From a checkpoint of a small segmentation model.
Model: 9.37M parameters, arch mlp_mixer, norm rmsnorm, activation swiglu, moe soft, num experts 8, patch size [4, 4], layers 10.
Training: adamw at rate 0.0023, 21600 steps, batches of 64.
Rows from block 7 of a small segmentation model, named by matrix and row number. Rows with one number within an expert belong to one neuron, the router's apart. Each number is 128 + 32 x the weight over its row's rms, rounded and kept within 0 to 255. All counts start at 0. Numbers have three digits each.
After each expert's rows are labels from the 100 images, of 14976, where the router gives the expert most weight on average: "lies over" is the class under the peak. Only what is clearly more common there than usual is listed. The data: aerial photos of the United States (SatlasPretrain).
# router: slot weights (model.blocks.7.mlp.router.weight, 16x192), inputs 0-95
# gate: expert gate (model.blocks.7.mlp.gate, 8x192x192), inputs 0-95
# up: expert up (model.blocks.7.mlp.up, 8x192x192), inputs 0-95
# down: expert down (model.blocks.7.mlp.down, 8x192x192, transposed), outputs 0-95

# expert 3
router.6:142130184134153129115140165124114142111121169133082136194175080094123155150135124108116157163078157183123093160160090131124118177115180144122120116074121139100103119164110113112107139134173176160080179119123140102107130181123153159076164152111146157133157095141090134124180118104129120132
router.7:070173125109175136121145172110110133111161131160072127181158081130098155140163181089118138144137150162232101164159069104162153157117199150157141130095114128058091117157139112129134069154128150125106157151178152083092108140113133196129137160108139141111172097185187167123173119121119123186
gate.5:101139109068122147208071106054145110095107144167157140120099091139127126112132109157130104086116209154112181146102114086144117145092091105052159139128107113106129136125147140091114193109126156094113170148165143086151132149134148143153109174129130102121179130132132136112173148134091114107
up.5:112121139090126122185067097081120107090096143108142095128077092165133138113134120179143121099130187129125170147096113110134097146050104101069150074137143122130135128121135133137123228117135161107078145138156131117146108146088136136142062168115127065105152124124158115154154131130151138140
down.5:089102100130099145131121139086162101138142119151163117120112115145136113133113118060133063133123155084103126108134116088169151142110115097170120022126121160124117155137113169050108060115145145136087226140132126049112137042163180105153101144112111147165170113141136092091111134121182135102
gate.6:117120087108139137111115145096143164127125112139140099120107138089134149118139123153119122079154111125173145113102101022139150076141093163071141116163096100108129100132129146122101079155103103119138009115115174113121122133134042128118158128157111114154136152125084146108098105127082137137
up.6:171113141140127126071105137082109110125092128092169121072115137083124120150114118174117106117122110085086225088089092143079139100090116123097110114078104107150123118098094138143111121114139143132065118118112114127115116101081145106078148142119085142123107145107086118136098167117130139132
down.6:111142140139078152121090150171162069142116104159189174095170067129134118098048136155134082166153096158044169143099139108100099153096135096130134187122136228171129152101120140156146126119108141124080135165123142031116122111153174098114097114060102176145158110117135147124115138100175139114
gate.7:166148041087137145136081135098153151168117150135117109090114159092138144106131114164126115067186113141062126118071095073153113126162112110102139192148098110122140068139116123083130113171150124116145062129158121158142093088119077158122127156162108128165172146161091170108118119113040139120
up.7:082149125113144131189142124155155150116168119159094138183142122155133134115129133080132130149135150175167023163173170105164108160151126128148161157193144134106139153150154122104134128134120111111212143145145145112125144148184121145177129114142155129133137118141160126126140095146143126096
down.7:143116121140166093134158108109077173136149152107071076180090165107125128144210121095101182086107157105233109109179116154160151101158124138140120091135139014094119113153125122100108122114141127136177122096131132198125134155075088172141144154173159074103098134130117123116126131160071119128
gate.8:127134090143110137035133107232086135162130154128133159094100154114108126119160112117161118125110114070047115048119120177127127037087101116144130125172112138130118157128125136089140065136124106150098088116126159114127154131142093134106116129127161133118133116112097116112099133107138132163
up.8:117129140103144110151110131044158116115120104131153127164167122136141164101145118140127104188164165134227151186165137103174149202180128139133122129118129130146105100121130139119159181076130126124136134162116125135133095128116181118159165138160098081149154137138166145133159090144108147146
down.8:134087109116140123173165133110112146129143139144138147103100118180094140154121163104130172063094127105179121175167162154125099152129121133165101115148122036087127164163098128146130119128153146164148120140127138167160116128098046147117159109103153084149123160123090155150114176118184110134
gate.9:150148081135107131086120117208121133161100117159105103106157122142124121129127143127137141137166158088073113095136099123089143030138079114122105079127100131121124112111121131117133104139109111113138042093111116110108122115114081120117129119103115137131128133138114133107129111115111123167
up.9:151141060131125126090195129255115125176125105145089132078113120113110120117098129091117111112125092084068102079148109200112118059127083105121140073146105140095112140157145136116120053123113132134104099086131114125106141143133111102088082117102112157107121161135145140137133134136187114152
down.9:107151140174151111102123126153109112158134118141114105130103126094158132129115133191138143212177149090143105110159114140131184140155149115083136161138196246141122093093127163117126174129113134079114160131126122141117143113143156150140108132125110147041141106112112117097133142130043157107
gate.10:112129189143125128102195108229108128125125111076146161091099136100127137152102117164128118150106068076080078090004117175122141167101146112162111169095130126170118151111112131158135171133137141126135166138140134149123148123161048096101100117124164148134138141163086138126132139153191122142
up.10:096161135130123134080160134076148144110157110146099113214155158120142131135119130044122146167150155168242095138237169136122139122188149143118142160138136112121138128116163110181137110101137103131221114150109135131128111161165149151125149119156150152161101115141141142157124107133136155084
down.10:085108140108128081149154107116100131136138133109117074150099142077103130120153138129104156071097166103210062132159103132157125116103116137117130099156124000114128106155188177150140124132140112152185120103121115141128145142098091170135151129145184159104113106121142151108141115132075109126
lies over: crop field

# expert 2
router.4:158165172132139058079121140126098086161143122112114067173157153131087160170111124098126112142152130172104064112175100147113112166148120235168125120153136133147086110175090131131158118169124100135140165138158124189104157120138121129106181163157149150135111128144119115145163098174154114113
router.5:158134131111150111140117150098142126102118166097097134145164143081126162156109112037138142129123098169098143145121131106117136159169170182075094185103111075122142074122115168119061102202133138170119158107115144149115085136110093155120164087156121117123130100137119106137153155094056118140
gate.5:071135063123158121128120121179113127107180100116160174092092108097111148104122136130118150123119116093088148109081176162126132126133147129121139099116120108160113081127159130175165172141127132132166100145202134180138112120184078141187106126112119079105119117141133155172142106119098168105
up.5:091156023194134116186095135173133144103159139130160125112124086126122130143156091152127120110128103154179135125009129183129165119134106142100132144118120155161102084144119124132162184137120150161161162130129163129118117116135137147167136097119125149130117118147113126110102167115120145108
down.5:083156116111185123104112122094114088080100158101139128140126117151153146120092144187116122157158133139179128165116099174123132129112114136190153000114085187144104120125094140153157171139136128150118123114132128118151101141107146117148166167125151134085136127122136113119127155143098147098
gate.6:129131040122121120121065150089151108097123130130123154097099104091120119158102130128146118085135117004107084142150122093143180071123123125109178161138097100134139098100094107153108075170127108118176061161093127126132130152132013127169084133125111073115146129143093136170121149137044145130
up.6:137153142127149141155138130092154138077129134150139159212166152131126133129111117149126145183171137225208180151170153106143135119197126174138122106138131132158115147161113134147132155098124134131108195132143139167124119145151145117142168117154145128139144149146139126146166148119168144112
down.6:131136152151181104142232124151111157108117145135123114171145158076155147121161144078146142022123086183131137132154140090125136152127124148083130154125157080122137102164127141095092140133112113173141075122111111204161143100122041152092138094171137139153094126132131106154169145141074096122
gate.7:135143097102130089116032173081133099119115103038136132130125121138146135132101127141118130136151068151055080144055103102117100179155156154069094123134082122156114074129122129107091206152123126101112130099122103144124087136098085113176166140151112144115138145132098121117111119150044113096
up.7:119099145138119163131212080156108160114138164210095131153111136117116111126149137101132133122092180068199146086209139127121144081081105103164148146145155137079138184111115128146147050110131130151093075127127134087120167146147090135079101120108131096133101126110139122135151117117132134129
down.7:153172180103186137155135124140129191183139115158081157148167120106152135126111151081091142188132151153145109126167113132133135119184148140065151234136171038124131131163171106102143104128130125089170168117154110144110123121128173145108149120130088108153085137150150171116122144115127157165
gate.8:115131032114151138190142136105138122070125121137149096132124157122145113101130141210130121131134173036137093136145143095151112093100106093061126227180083125129129097135126121101110185169139149119163090196132152110131139145149156139133070145129124141122159141160179136106059127145184114109
up.8:134149226140115100074120138174110150174143121125106136133120117171122146156116130117117138170120086255098093108133117145105115175158122160207120027144173149128122131118142139171154117098104106152113165071121130124121103132111153102106166126131141126133121115112101116144197093101096137159
down.8:201135173091167115163125130194080160170148148065180121191152126084136152171153149155127123156151069185076175126178150068153142142144125168098118204112160045128122177115159103083084116162125128095158073170151131219120122071105112144052144103150093136144086129145114148089162178116131084154
gate.9:115125111118169143197163147109145157131109154167141187188149117060123142156121150108130128083151204178122102167100149087136138141133147120098141188125125100137124156141119149130098179147123155121106107113118179122141105101158087180137159170141131149148157127100139133109095187140128152148
up.9:089139187112155122151085112053123114080157136127132189100143142136112121121081142133132149132130105076095057136131152160139089077103151121185153075134079124186113169122091119170142183134130131130076076146144162157126115132163095112157174154155109154153148159123090112137120128141131150111
down.9:163179159180109117154191102186106158144147145197065103145121119052139126119161153093126162066097160224150091109200154128113130129147121124078111103119166136088130128123111152101090124131105133134130094125140123130082118088131098131096150071106145174104075096120110098112131170092073101133
gate.10:106121135127108107133101126083124075147194098118088105126124164117124107102134108099115124161083124024094064102134156084106120080084165139205130127088121112094107175132125119116148085155116141167129125113112142126124152096160185073096122133191137120115126120126135149157121103108098142146
up.10:114136149143127166119127109078118144133124150145098095089127121136096129130120097150164169149100142059093082123102119116152074132100104126169122131125079152096169122089106117127111064131113172130087118110120156156125125173110193049089154106144126125125164133137129129120114104103119142110
down.10:099093145102111163086095134084191122076106116099169146136144152170118142117124111216128103138161143081125142165062142066136117104091133120142117030123106180153120134114164118152190175116133124156117147150144113097139133165141141147144081161137097094131125154127161160101091143150205169141
lies over: building

# expert 5
router.10:157127138129163160130037157134134103115120129081165156136173151116142115179098117143148106116105056148029168125106162107132109145111115149127127152098097131176097113136168100146103164177178129123127113158115158188186177110151089104154188131115106058153139127166178108086142139134078126134
router.11:118139155095133101133099098081099106086164121090128157129116125091091162086115121119143167112128101141083094118103103149120122169123147143158176136124082130127137155158116150107146208141112142123071180126131098190143135150106162112141214094144189140092109121136139150058150089128194078142
gate.5:111125194143088100109218076164099086100147108090154077134126147163121128107132147178128143135159110131123167099238145081152150097142154132177108102133169123121125183113133114189126154157100071137088124134103131131116084142136084098087105100142113131115088134097151128164110104131112119114
up.5:124107178133103081088232074090110116082165117054176177158094175117100134103120112177133156125147106086201159074237145140158121100120160164175115114162097143130132131094139112168135176131126104159066138117148104184137143179163113136087122094150150134149103125103133124115141141112156111128
down.5:127104161081116082075086107144129114136101135087089076135204129173167123118145126110114090123120093069122137084121139145157097161100167135149104134191146208090120098132090129117181140161100084101112082117069098056112100133147120104141161189141114069084140100116088121074098066138102143142
gate.6:111109152182104105040190128157067123137142118115138050066115157130102113139149138090123144109113156116187114104094121161132138110096100100138078105125132113162123109132151134166160135163137112162123115097129133191110118143104102141000104113121121082109119092126098147141150095097065130121
up.6:088097140157087106123118091141074114117116127088107059105074135181127100084124128106124116073139093126141104138061091195099121135060088112138073057170111148177134080136141157179174164097150105156086081068156120141097110127077112097089124128147095126054139080142131114133118100114102157141
down.6:107076140113184135136141164061171117102089132097139175142113129160114132115111106098108138134196134104188182121138074190143158098144163123146141094098083107148111099102109064200123111144188147177082165134126093125152087194136115162129134144102129085158150141157065114183132177148101223117
gate.7:141145127131170120086136120057150109068147118091122106101119195096122117103137156090133166155087125150201112142151103058127123128174157167124161238093110119124119098108155116160141099122136091132242130134139126178132151150165106155116175120167140157168093163112070157114133084150037140125
up.7:102117133147136100123185072132147148101130144096105134127151127111135139125140121089129119153061120070180069128112153105122095136071138149163144108103123120129130170138174146117091139128147141152061148112154090144130113129149123171100125118170140102171068103132183139115171123149152102143
down.7:106145143146120048135121099133153145146153130164098000150121149158155131094184145087113146111052162097164084077118123145124057143143145166145119128155147168082129117148101156130166089127106110157111130079131097172093172168168170157122129138144163130042098129097116103123143077102211077109
gate.8:189144056133107157060127083113175141152164153140150123076156122103114096086166151164158143109096125059140116067104205131170057067109110107130159163124090106124123121080117129094135106140111116116147061166088158162149118126151141162089098152123120101109137159132146134049112104129142064113
up.8:061096138133094168139110161118091105128128173131088098117083088128129135115132149152130136099113112142102181118102054184137112174110122094129087041148105132118116090121077123168131110114144155154085103107124137110111097145101119119095127171121167089024202070181104095130113169120115122112
down.8:126122103138099192152169161090061138109131162127107181119111107169143142159119130148120162116189165110162147157119103173125183111092110115128139063071121176154118105091153087168127163112151166158119125176178119100111095143100140165128126109121137092128172104146085115184126179142124181149
gate.9:089087106135151139135186114051109107111097161107101054198102141062125131121146131063124153121069146129169160092172099098139098144115111123140104171069107119100117126112080112153116068123136117141135160139091105167134109167122136160098115134134158119106124107101075117170117108127155116080
up.9:133140141116114155168109204153109112210137148216147180159159078119150124147132137171128109073156120168083157134181104197149090128136113075110118086168142129089123136132078132132116093139139161118104134142057150082122136127128128112094129136100147092083214122142099130139076166127123098116
down.9:148114148140129172147135149147090141132102148126147198087123104118129150166117129172147124142200145117124188146108110173131182121096118094161122156099189048140109131105165125110124128138135180103163101153161144135129117114086098150182137094122125102174143122120095126171123183126076146139
gate.10:115164079131134119103127099184126121118083123109123095141136135132142123118139131116096088079144087156136139134082114113086095066120105154133143121115127150118130133146152159129132033109153136108222113090140123144139109111092116094120129187150115143118136158139147124154142124117170100149
up.10:115126023121169134144136084132097133112082090135092128154164117134132139123130152130134112070100086086107140143080071094125087078120102155071093118105152145134109091126143120133145129133133121114183074122116134143089099099087129138115132121123087176134139141140156157106090132124097112141
down.10:087113112134086146115093109172093113126140151149144115124137154096135136143124145128134098188159084124061104143126161084143104115111145142121102158101107175116137121084097117121124187125103134102110135124119156084155166126134142108165140133118125164170137102125127122150144093117049137141
lies over: crop field

# expert 4
router.8:161158156136152113165145133144107201124121158178061047173122109155133141120176146065125113145120141170150114124206095124119120144173110200109156151126154138139127149131130163149145122149106122137153151107128140129107135138137164178224140199119122156073108148178091145168143110119190105170
router.9:132143111097125107134111175106191234126122202168054145126144133103129094162126146088138148089102108163084172150133117094171129134180150170070148157103148108121120149127062140091083083173103159115121123112099114109154094127145103142197142140139086162132153093140083153143092147106086118164
gate.5:143133165137128125153169112145114124174139121125129188133112164131118123160146138108160157093143142131144152162092173185151129138081134129131165000102150107132101170156134117145123132115111131147165138125142178125143101101121115139126125143138141138127153090147089127132129149135106155110
up.5:139130096148144134175133150078124186077095131135168085187098072137152137121126156144149106132171180100118121097153126074116154114107130132128116174144123090106138153163130154144081116101157145108197139160165156127113084108127059138188147114140113144110137131108135123107106146150161186110
down.5:080128132152073068153062109103138097133122119080098067099122097088132118116134089102106133077100094114074142127137119036147078122155127113096132024093111151148143130100071133091129140117135117057099181112123154166127144144141145118110135107145140082100118115112169119105135088150155105114
gate.6:093161113133145147126143118151167179104154115140130111139159176098115107107131110121135129143122112134150108082116137104132152014205106122016149196170115123154118055111132116138084107154101110130088100129130132169153151151134132132170065130104104146151113153171110139160115106121122133122
up.6:101144153152120133103184123174121159114169092124122124118160161126114106109143114088125141146098102140145102118113141138149148036197104109057166152138132114176122104096130104098097101148116090128064105119127114157142148138122160100157062144117081129136106141162109115208107105131151154123
down.6:118122129126195113141039111093157124086108092085188128109160097137165127131133119153120112191129067152089113132098151124094101137134128095102135077114076226174104177114085151162108178136130120117115172096122073078135150132124141117111107123093153170069110190113132122086128131096181153100
gate.7:125113098129164150138097177108103094195152138117204189145139149107130103155109135171133108167174128144058170085136180095126206164150105109043120190109124120126143088145170119083133155147135126096171112124093138138125109105136099114135120144153141098173144124156112100083087183125019104131
up.7:082130131120112110122120100116122145111166129137068108088100098170135116093116140118123119150150092091111000107104136177148055112086146109186107099134109139142135173094129135113155184091101107098136120126098123089113168113151135089136112108128109127118103117071174131090102028124107125135
down.7:140141143119068130121084139098112105105140114127103104133080133091132124142097114097121139089126061152105153129137126153102158131139106165102147051113099207143106144121121104126040122109125122139065158125104114161112144099098181108093091122151120203111157134158089140116124140165151094110
gate.8:113103126134151182102084132117110142158121153081155156138086143020122159151115106145138100123138070181108151106119137110123121165166131130152155139101095102135135136098134123112102118128150166116154165179171109140126152117129143136074168128141136128149122115149085149050166173129128082149
up.8:089081045134126159079118106100124131104099180120109129131053099113131123106143128140134122099130161152085081105120098137129088137057104068117124144194099133108123166146139135096102146158136159126227120124164139084119123117108128216108097186092175151100159103141156135081129112131107145086
down.8:097166140086098158140107139059117066113113131103203142166166129155144128137067097112132068111134119123044189139118129219127122145129131080201133108136087212174128127121068088193139143111144188155133071158055097122133145152116130069129136133115114068132168141128094113110110155127082134113
gate.9:093121100137135174124098139091143133129156128124153196051071150096123141149131125132146112092117120057058169069053193119161144087110109124107127087095117112162137106147107121181170104161145119132140143149138128147145166122150062107148116125149124064185148122141138146103120149135030127098
up.9:041111081138122106136146108107134160117121163159048092128066085138137126123147133081129118132092084128142037078111089132159072124102140131111108138114099144183135104125107127135112173106117122176138074118085092096120150157125136155166117135120127105123138114112062145102097054126073108094
down.9:132157144115089122113132135028108087092123138108084114153111159145095122137114131046130173106121110066152148177165101186144149103147135166154129089065077159156095129127089082196064117103116147161125157105071140168105113164099150099080216167179132118109166094143087116143132117160132143110
gate.10:123133145101121151089135131177130129147131152144099178110140107138132141095109108143136123102115047140018063100069124193138085226106147141127143104190099128086116113104127105090148142132169159100153107155153105076131141073119133131100146141119162149145136142142208116050141155140174095106
up.10:110132159129156151060112101159134150135113158126112195143113134138142124091109139139116136129131047165003084115076134173146092237103132119154136082156105143098102114093146095095140130129152155104132132167168111063134168077126127117098149145134167142153119143142171145048152142112141114111
down.10:110107121130160141108093114172140127103123106136113162078087127118162114113100133158125108105126068132058123124062150160105125130094099091084132058168104212157128072118134127122025111122130111159090117136125087097144130115108117119119106095131094182131109163132140106046126130120081121110
lies over: crop field

# expert 6
router.12:126101164135111105147114092126121095105129193144049075170169151121158160072156107110135101100048118153105106151149068093125109180153146181102103149053142127125147114161053190084130108140180101121117148116153130153110109121114102159146194161178180090082106098190165174120140113143105149128
router.13:132138150107098099145102126129138109103113148137112083198167104142143134144152052130120124109078121164114132176200060097103109138157117196140141126093130145151130076156099171092146121123128115120090127076119130169077109171104125171163179182142220142142137108148101146157131112160156159127
gate.5:110163141128142131058072113088151125123132126139091148121108093137123136100104133201132130146131145122041064084131116128134091131111124127188135060163115122120127141120130129123160154104133142123196112110159150135142134102179111143058134140137129113135133135100156116070099115119105118114
up.5:114117156141127158083159122136104132136097146105143132255133172079141120141133122142124143106155124168215255125255085144102138125134157152114094125097101120159127092128108138143156133113136146167063137077108121147130090170083120150081180132143133113124152120139126132154133171140132129120
down.5:103122168116072146119165131130137084109113167088123105154164121125117132120114105103155095119132157135168166158163098166164113133101159153076132017125120023169140083113126156205196110150164146183128096141146134130137118131133080154145158114125130110098133106153157148142144154109152155131
gate.6:087134080119122144111135105091143098129137141108131141035089133096137127092129138099135121096106113068077150039046119157129114058087133103161142054145102126108124109113119130115119134106128143130174095159137117114134129113146139137046113140115125133117135124109126121117128141134190094090
up.6:162117104117119106115155157101100111164145113138121088040107093132116127153125120113129121110114168086073027100039135090127115135142112099131142193126148122102130135126133130084116145124127115113151092165114133111113137097110109111140083092103092130103087135121099120102097101114077117150
down.6:152115122175157088087050117128117169146133091122132118112100097157114136142162168109118131177097088115060075101115145091135143119106131125143132255113113255147103153143144144099090090133082117083129154119124128110099143092102149143084073164087114135138138107111092116081128097142102118107
gate.7:138104179145126118120130094063139115038121132104154097138135105085124130128143127113134148151103115119149074106091134047126122152105128131106128138110086115094126147122153145148127128077135115156012132127130111112122111126125083130097126099100098105130102152125186136122119107133084144089
up.7:116117024119139157103130161127120125161118138140076153134097132136127121132115125142120122131091100156071152159137120161117153115159122129090131104093155150147132086136106119140102142170136140111191126123110148131126129109134133112166139136164133122117165104148035146162136153114096119112
down.7:129139124124123108131142106081111151117157108165120040139119160134153111126144166082099157109087143100177093181131077149119133118145133197175108183121138068089122175136145063134137137121108125100109101073117150215078101132166151144154183157203106066123084184110126134202091109118175120124
gate.8:158180089151118114180121146139163144111141134127133130124126160047124115086113112103129133134071129054138115101107127082121090137115120154140106107083120127112167213117119149097108122125118112156159167125116144158135108091121140144127105144050163144108127159119153106114124130129054116127
up.8:123134103079119171133126084186159156098156148132100125065153076230158136127111140099130169148113119097098147062119130180149097090119088158122093062131158142193142133199105142107150145073143127143139157131103126120162104152128147140127103156145105085077136102162135079103107102166094143141
down.8:138129097101104144117170126107142127071162102201144142106133132049111133112125100124119130157148185118132133146128135134103096087109112106134135015136155204114159208178088152122054083123169069121095159133153155120114132154160137112107096125104140174117192167153067139084147174138093099149
gate.9:191173085124126141158105154128168163179108141136142126136144072114123163163148135194140094158143097163122170124118120113159158127151105132056141142128155144076124081139147122111073082152134196106148149167177156114129134135122169172156086156094185137109157107205138150118127175093141127128
up.9:183163089130148115148128148129162145148117127136142100146152072132134163155156110188137094176131110155128122146143140087159144120166088125046139175133183147076126098122147119099063102130120186072162164178163147111110119145128184174160065141082172140083143121186137155119125159085153143118
down.9:120130151175113145134108099135177143158093106156142133115140083089131123129132118132080088145162112155101104114120138096098118082104116045059134125088117174158127134136113127158111134093106057139129158126129150031118148101124149131095096119084103198182089140106136115109102080125107142114
gate.10:137138079124165115139103118122121134185148111117133094069119128124100122133155123149134122119122123070117055101084164086119083091081095105050146183101130112141124120106174087168059153124129121109202086226168128162119160111165092117186098151163121068097120152127112119135103109137095160092
up.10:114140171144135137181088108186135170141093174128116107227173157164142150136152116137130140112112096202135148123234097127121133141102130179090088129138104140129127078141132131184147159118121142151109120129168095122115126159128109142189196183161174116118144121158145118152169125152096155089
down.10:107107132094109170170128115184126100152110138120098150150160190120142113106112117183135132119155131146182153143169102186111145141159089108128093083141175025127167133122127109183169179095184131176115127155125103191201088144162109115129205071179127136118081177140219120179142122109163127136
lies over: building

# expert 7
router.14:202142132127112139135116134152185149119144171111106061135122116129148187104148104094134124170159091089081119110134142157185094136123186176096124174130121125188170113111149115167106172117139140155155111204140124140161185128175077172131138103150132072160169126163102115141147126099089123186
router.15:144154166171133124117138137157147150120186158148126166127134128071106146117127156066156184138084142170139110095136141140140124147150165110058152142117141116125131156133114119114047080086092153120146162128153117134139181155154137148086123113128184172127116133101083120170140127125173079143
gate.5:113159122139112153064131157156108176139120140107144084112131112103133119131100116163125213164076145105101102097150133139115150109133147140091134164134132081134118106117098154142142146134115147076155119101095091138113128121168156105124097122125136129178049175119136109112220091146116131054
up.5:158135106148108155155143114108132116183147049153133111211169120096126162122092193088100084110154126144097167120103145088131100173203174134160118122153089150110107082161187089136117128090138093071150146166141108129109102119128126139130093138182151138119156167134130189040205065118114121100
down.5:134154137148103129104104167230106127155097112134130191122124107147160109155145084092048143171094079092107169122077148069177165133106077131131177206170113117095168115123174158117142122100185164118146150122096150086117116121158137095144148068126105152163083130130168198138104142126178134106
gate.6:167117102113149125113109100100140131086101174109140161111130187081133141152148118106133098083126121056143152166116124131176149148106142155174126122094115108129137158155107146132115079145173155150169142125111147157139126145133044167120158168173137118130157135133123164148110204160060122143
up.6:135113117125106145132124145169130109164112139157105134121152145210142125147123114101120117103143201122135133138095163227136172116118104128188115016122166154128128201135111132186151089095136133146133167097119112113133150138139175094112119117110112124132155107114119130154124131138171144114
down.6:148121145152142121136126153176099169155130192129184104134068126103160154143184133188137121127173080107114165072148108153134153121131116132095134071134142083151117120092104151118053124138126159168150079155146124133104148122122068180096102163132147088102157120150101137069115132149056117144
gate.7:145123132154170118100186187164134124128123139130152119164121127111125142131115109133076128131150183106170120092121096204099147109150117113098119176123150096156143102102058139115183177149083138138063119167137106143090176136138101155100120131135155066147137081127057096136124195087161105090
up.7:152168188140141138144190108151087144168145193134125151146119141115084178152144123108122145112160185139188130114091097144167127152169166120143121145119108075119122081089122081111154182112108117167066126201148139186160171118113147114145097130137117053152164164106128159114104114071141121156
down.7:105141133163114115139122074196114156087116091166049125126182134154113081115108169083151062133089126155127105123106119129088080146132105096139133117132198204142132106164121145083114171128134118088033108092126110123129150103139193078130144062164128109122094164113151125167103105090175125101
gate.8:106134173131110128099208121252137103110139107212137125150137140124068147173159096064133128167124141157192113113075140096123171132103156103124131134181175120082166158157153111109120108159117184166127069155168150125114159135170075105083141121140174119123119158155128158190162132155153130102
up.8:166113189158117188125176151188114182151151155169113143130162126136106108141142118112144143178152156130119181069160210126135140167115118107166200111165148095117173173119111149155127101110121175157161084117117152124113164126136132098099109149144181079140108127159164164119126167087111102136
down.8:104139098160114140103140120109141139089105099128054093123197127209163128092147134132117141159148133116140055145115151145090114103146166117168138211141126205122093134130134188152105106119127126113057137115171087116133175134190114124121149109123157068059139159155140096133143127094127143090
gate.9:097173134140146203167117145116116123121129148104153082083162132190158104132101153112107119094105152213130175076095142215155142125152128165205144006116196128134137182138097149144137094131133107145139159105128114149157106172069185139111103140127118120135146105159131133163130096077100112132
up.9:097143050112129144086180140131149125112107117119110131116128122038112164129136129100126098161108119072074165119080156061147111143133125097080119224142141145101146132132147166138151071153088148050125077122120137088152117082117070110084106154149174161107070138117134140136172149114130101162
down.9:148097132126096115097103159174091137088100132146148097160149162110154149144110131255135139113101085176132157130190151126150109132140124149126157032157149120128129083132099139137112152125111097187115102149126159125146157112094097153161141129145144066131138146130154195099149109125102093089
gate.10:094124051123135120154128145182130091136134152149209172147117119064137126118143132192130102132140135129151150105131128105122103117141138127150118229158143112119129122135110121162108126141153164100102114172150097170138159123143102127139080057145158076158147140136089098153127147074189140139
up.10:098118124146117144126128144100106101117124118111158090156154147203168080128085097106125109118140124168076195126149165176144162146125131082152141000141133228127126134119144137148070121114133113162132156128087106075136151124077119113113134136090130138117175137135086115138122125170082119131
down.10:115110157120159172158120153112143171158114141086192148172070139140127121131123087201136105118178118112117157075182119143152153137100170147147108070130114059155071136105140116118032122114147162166136167189172116151191175135137045154064100146133156116113118123170109115088137157115094087133
lies over: crop field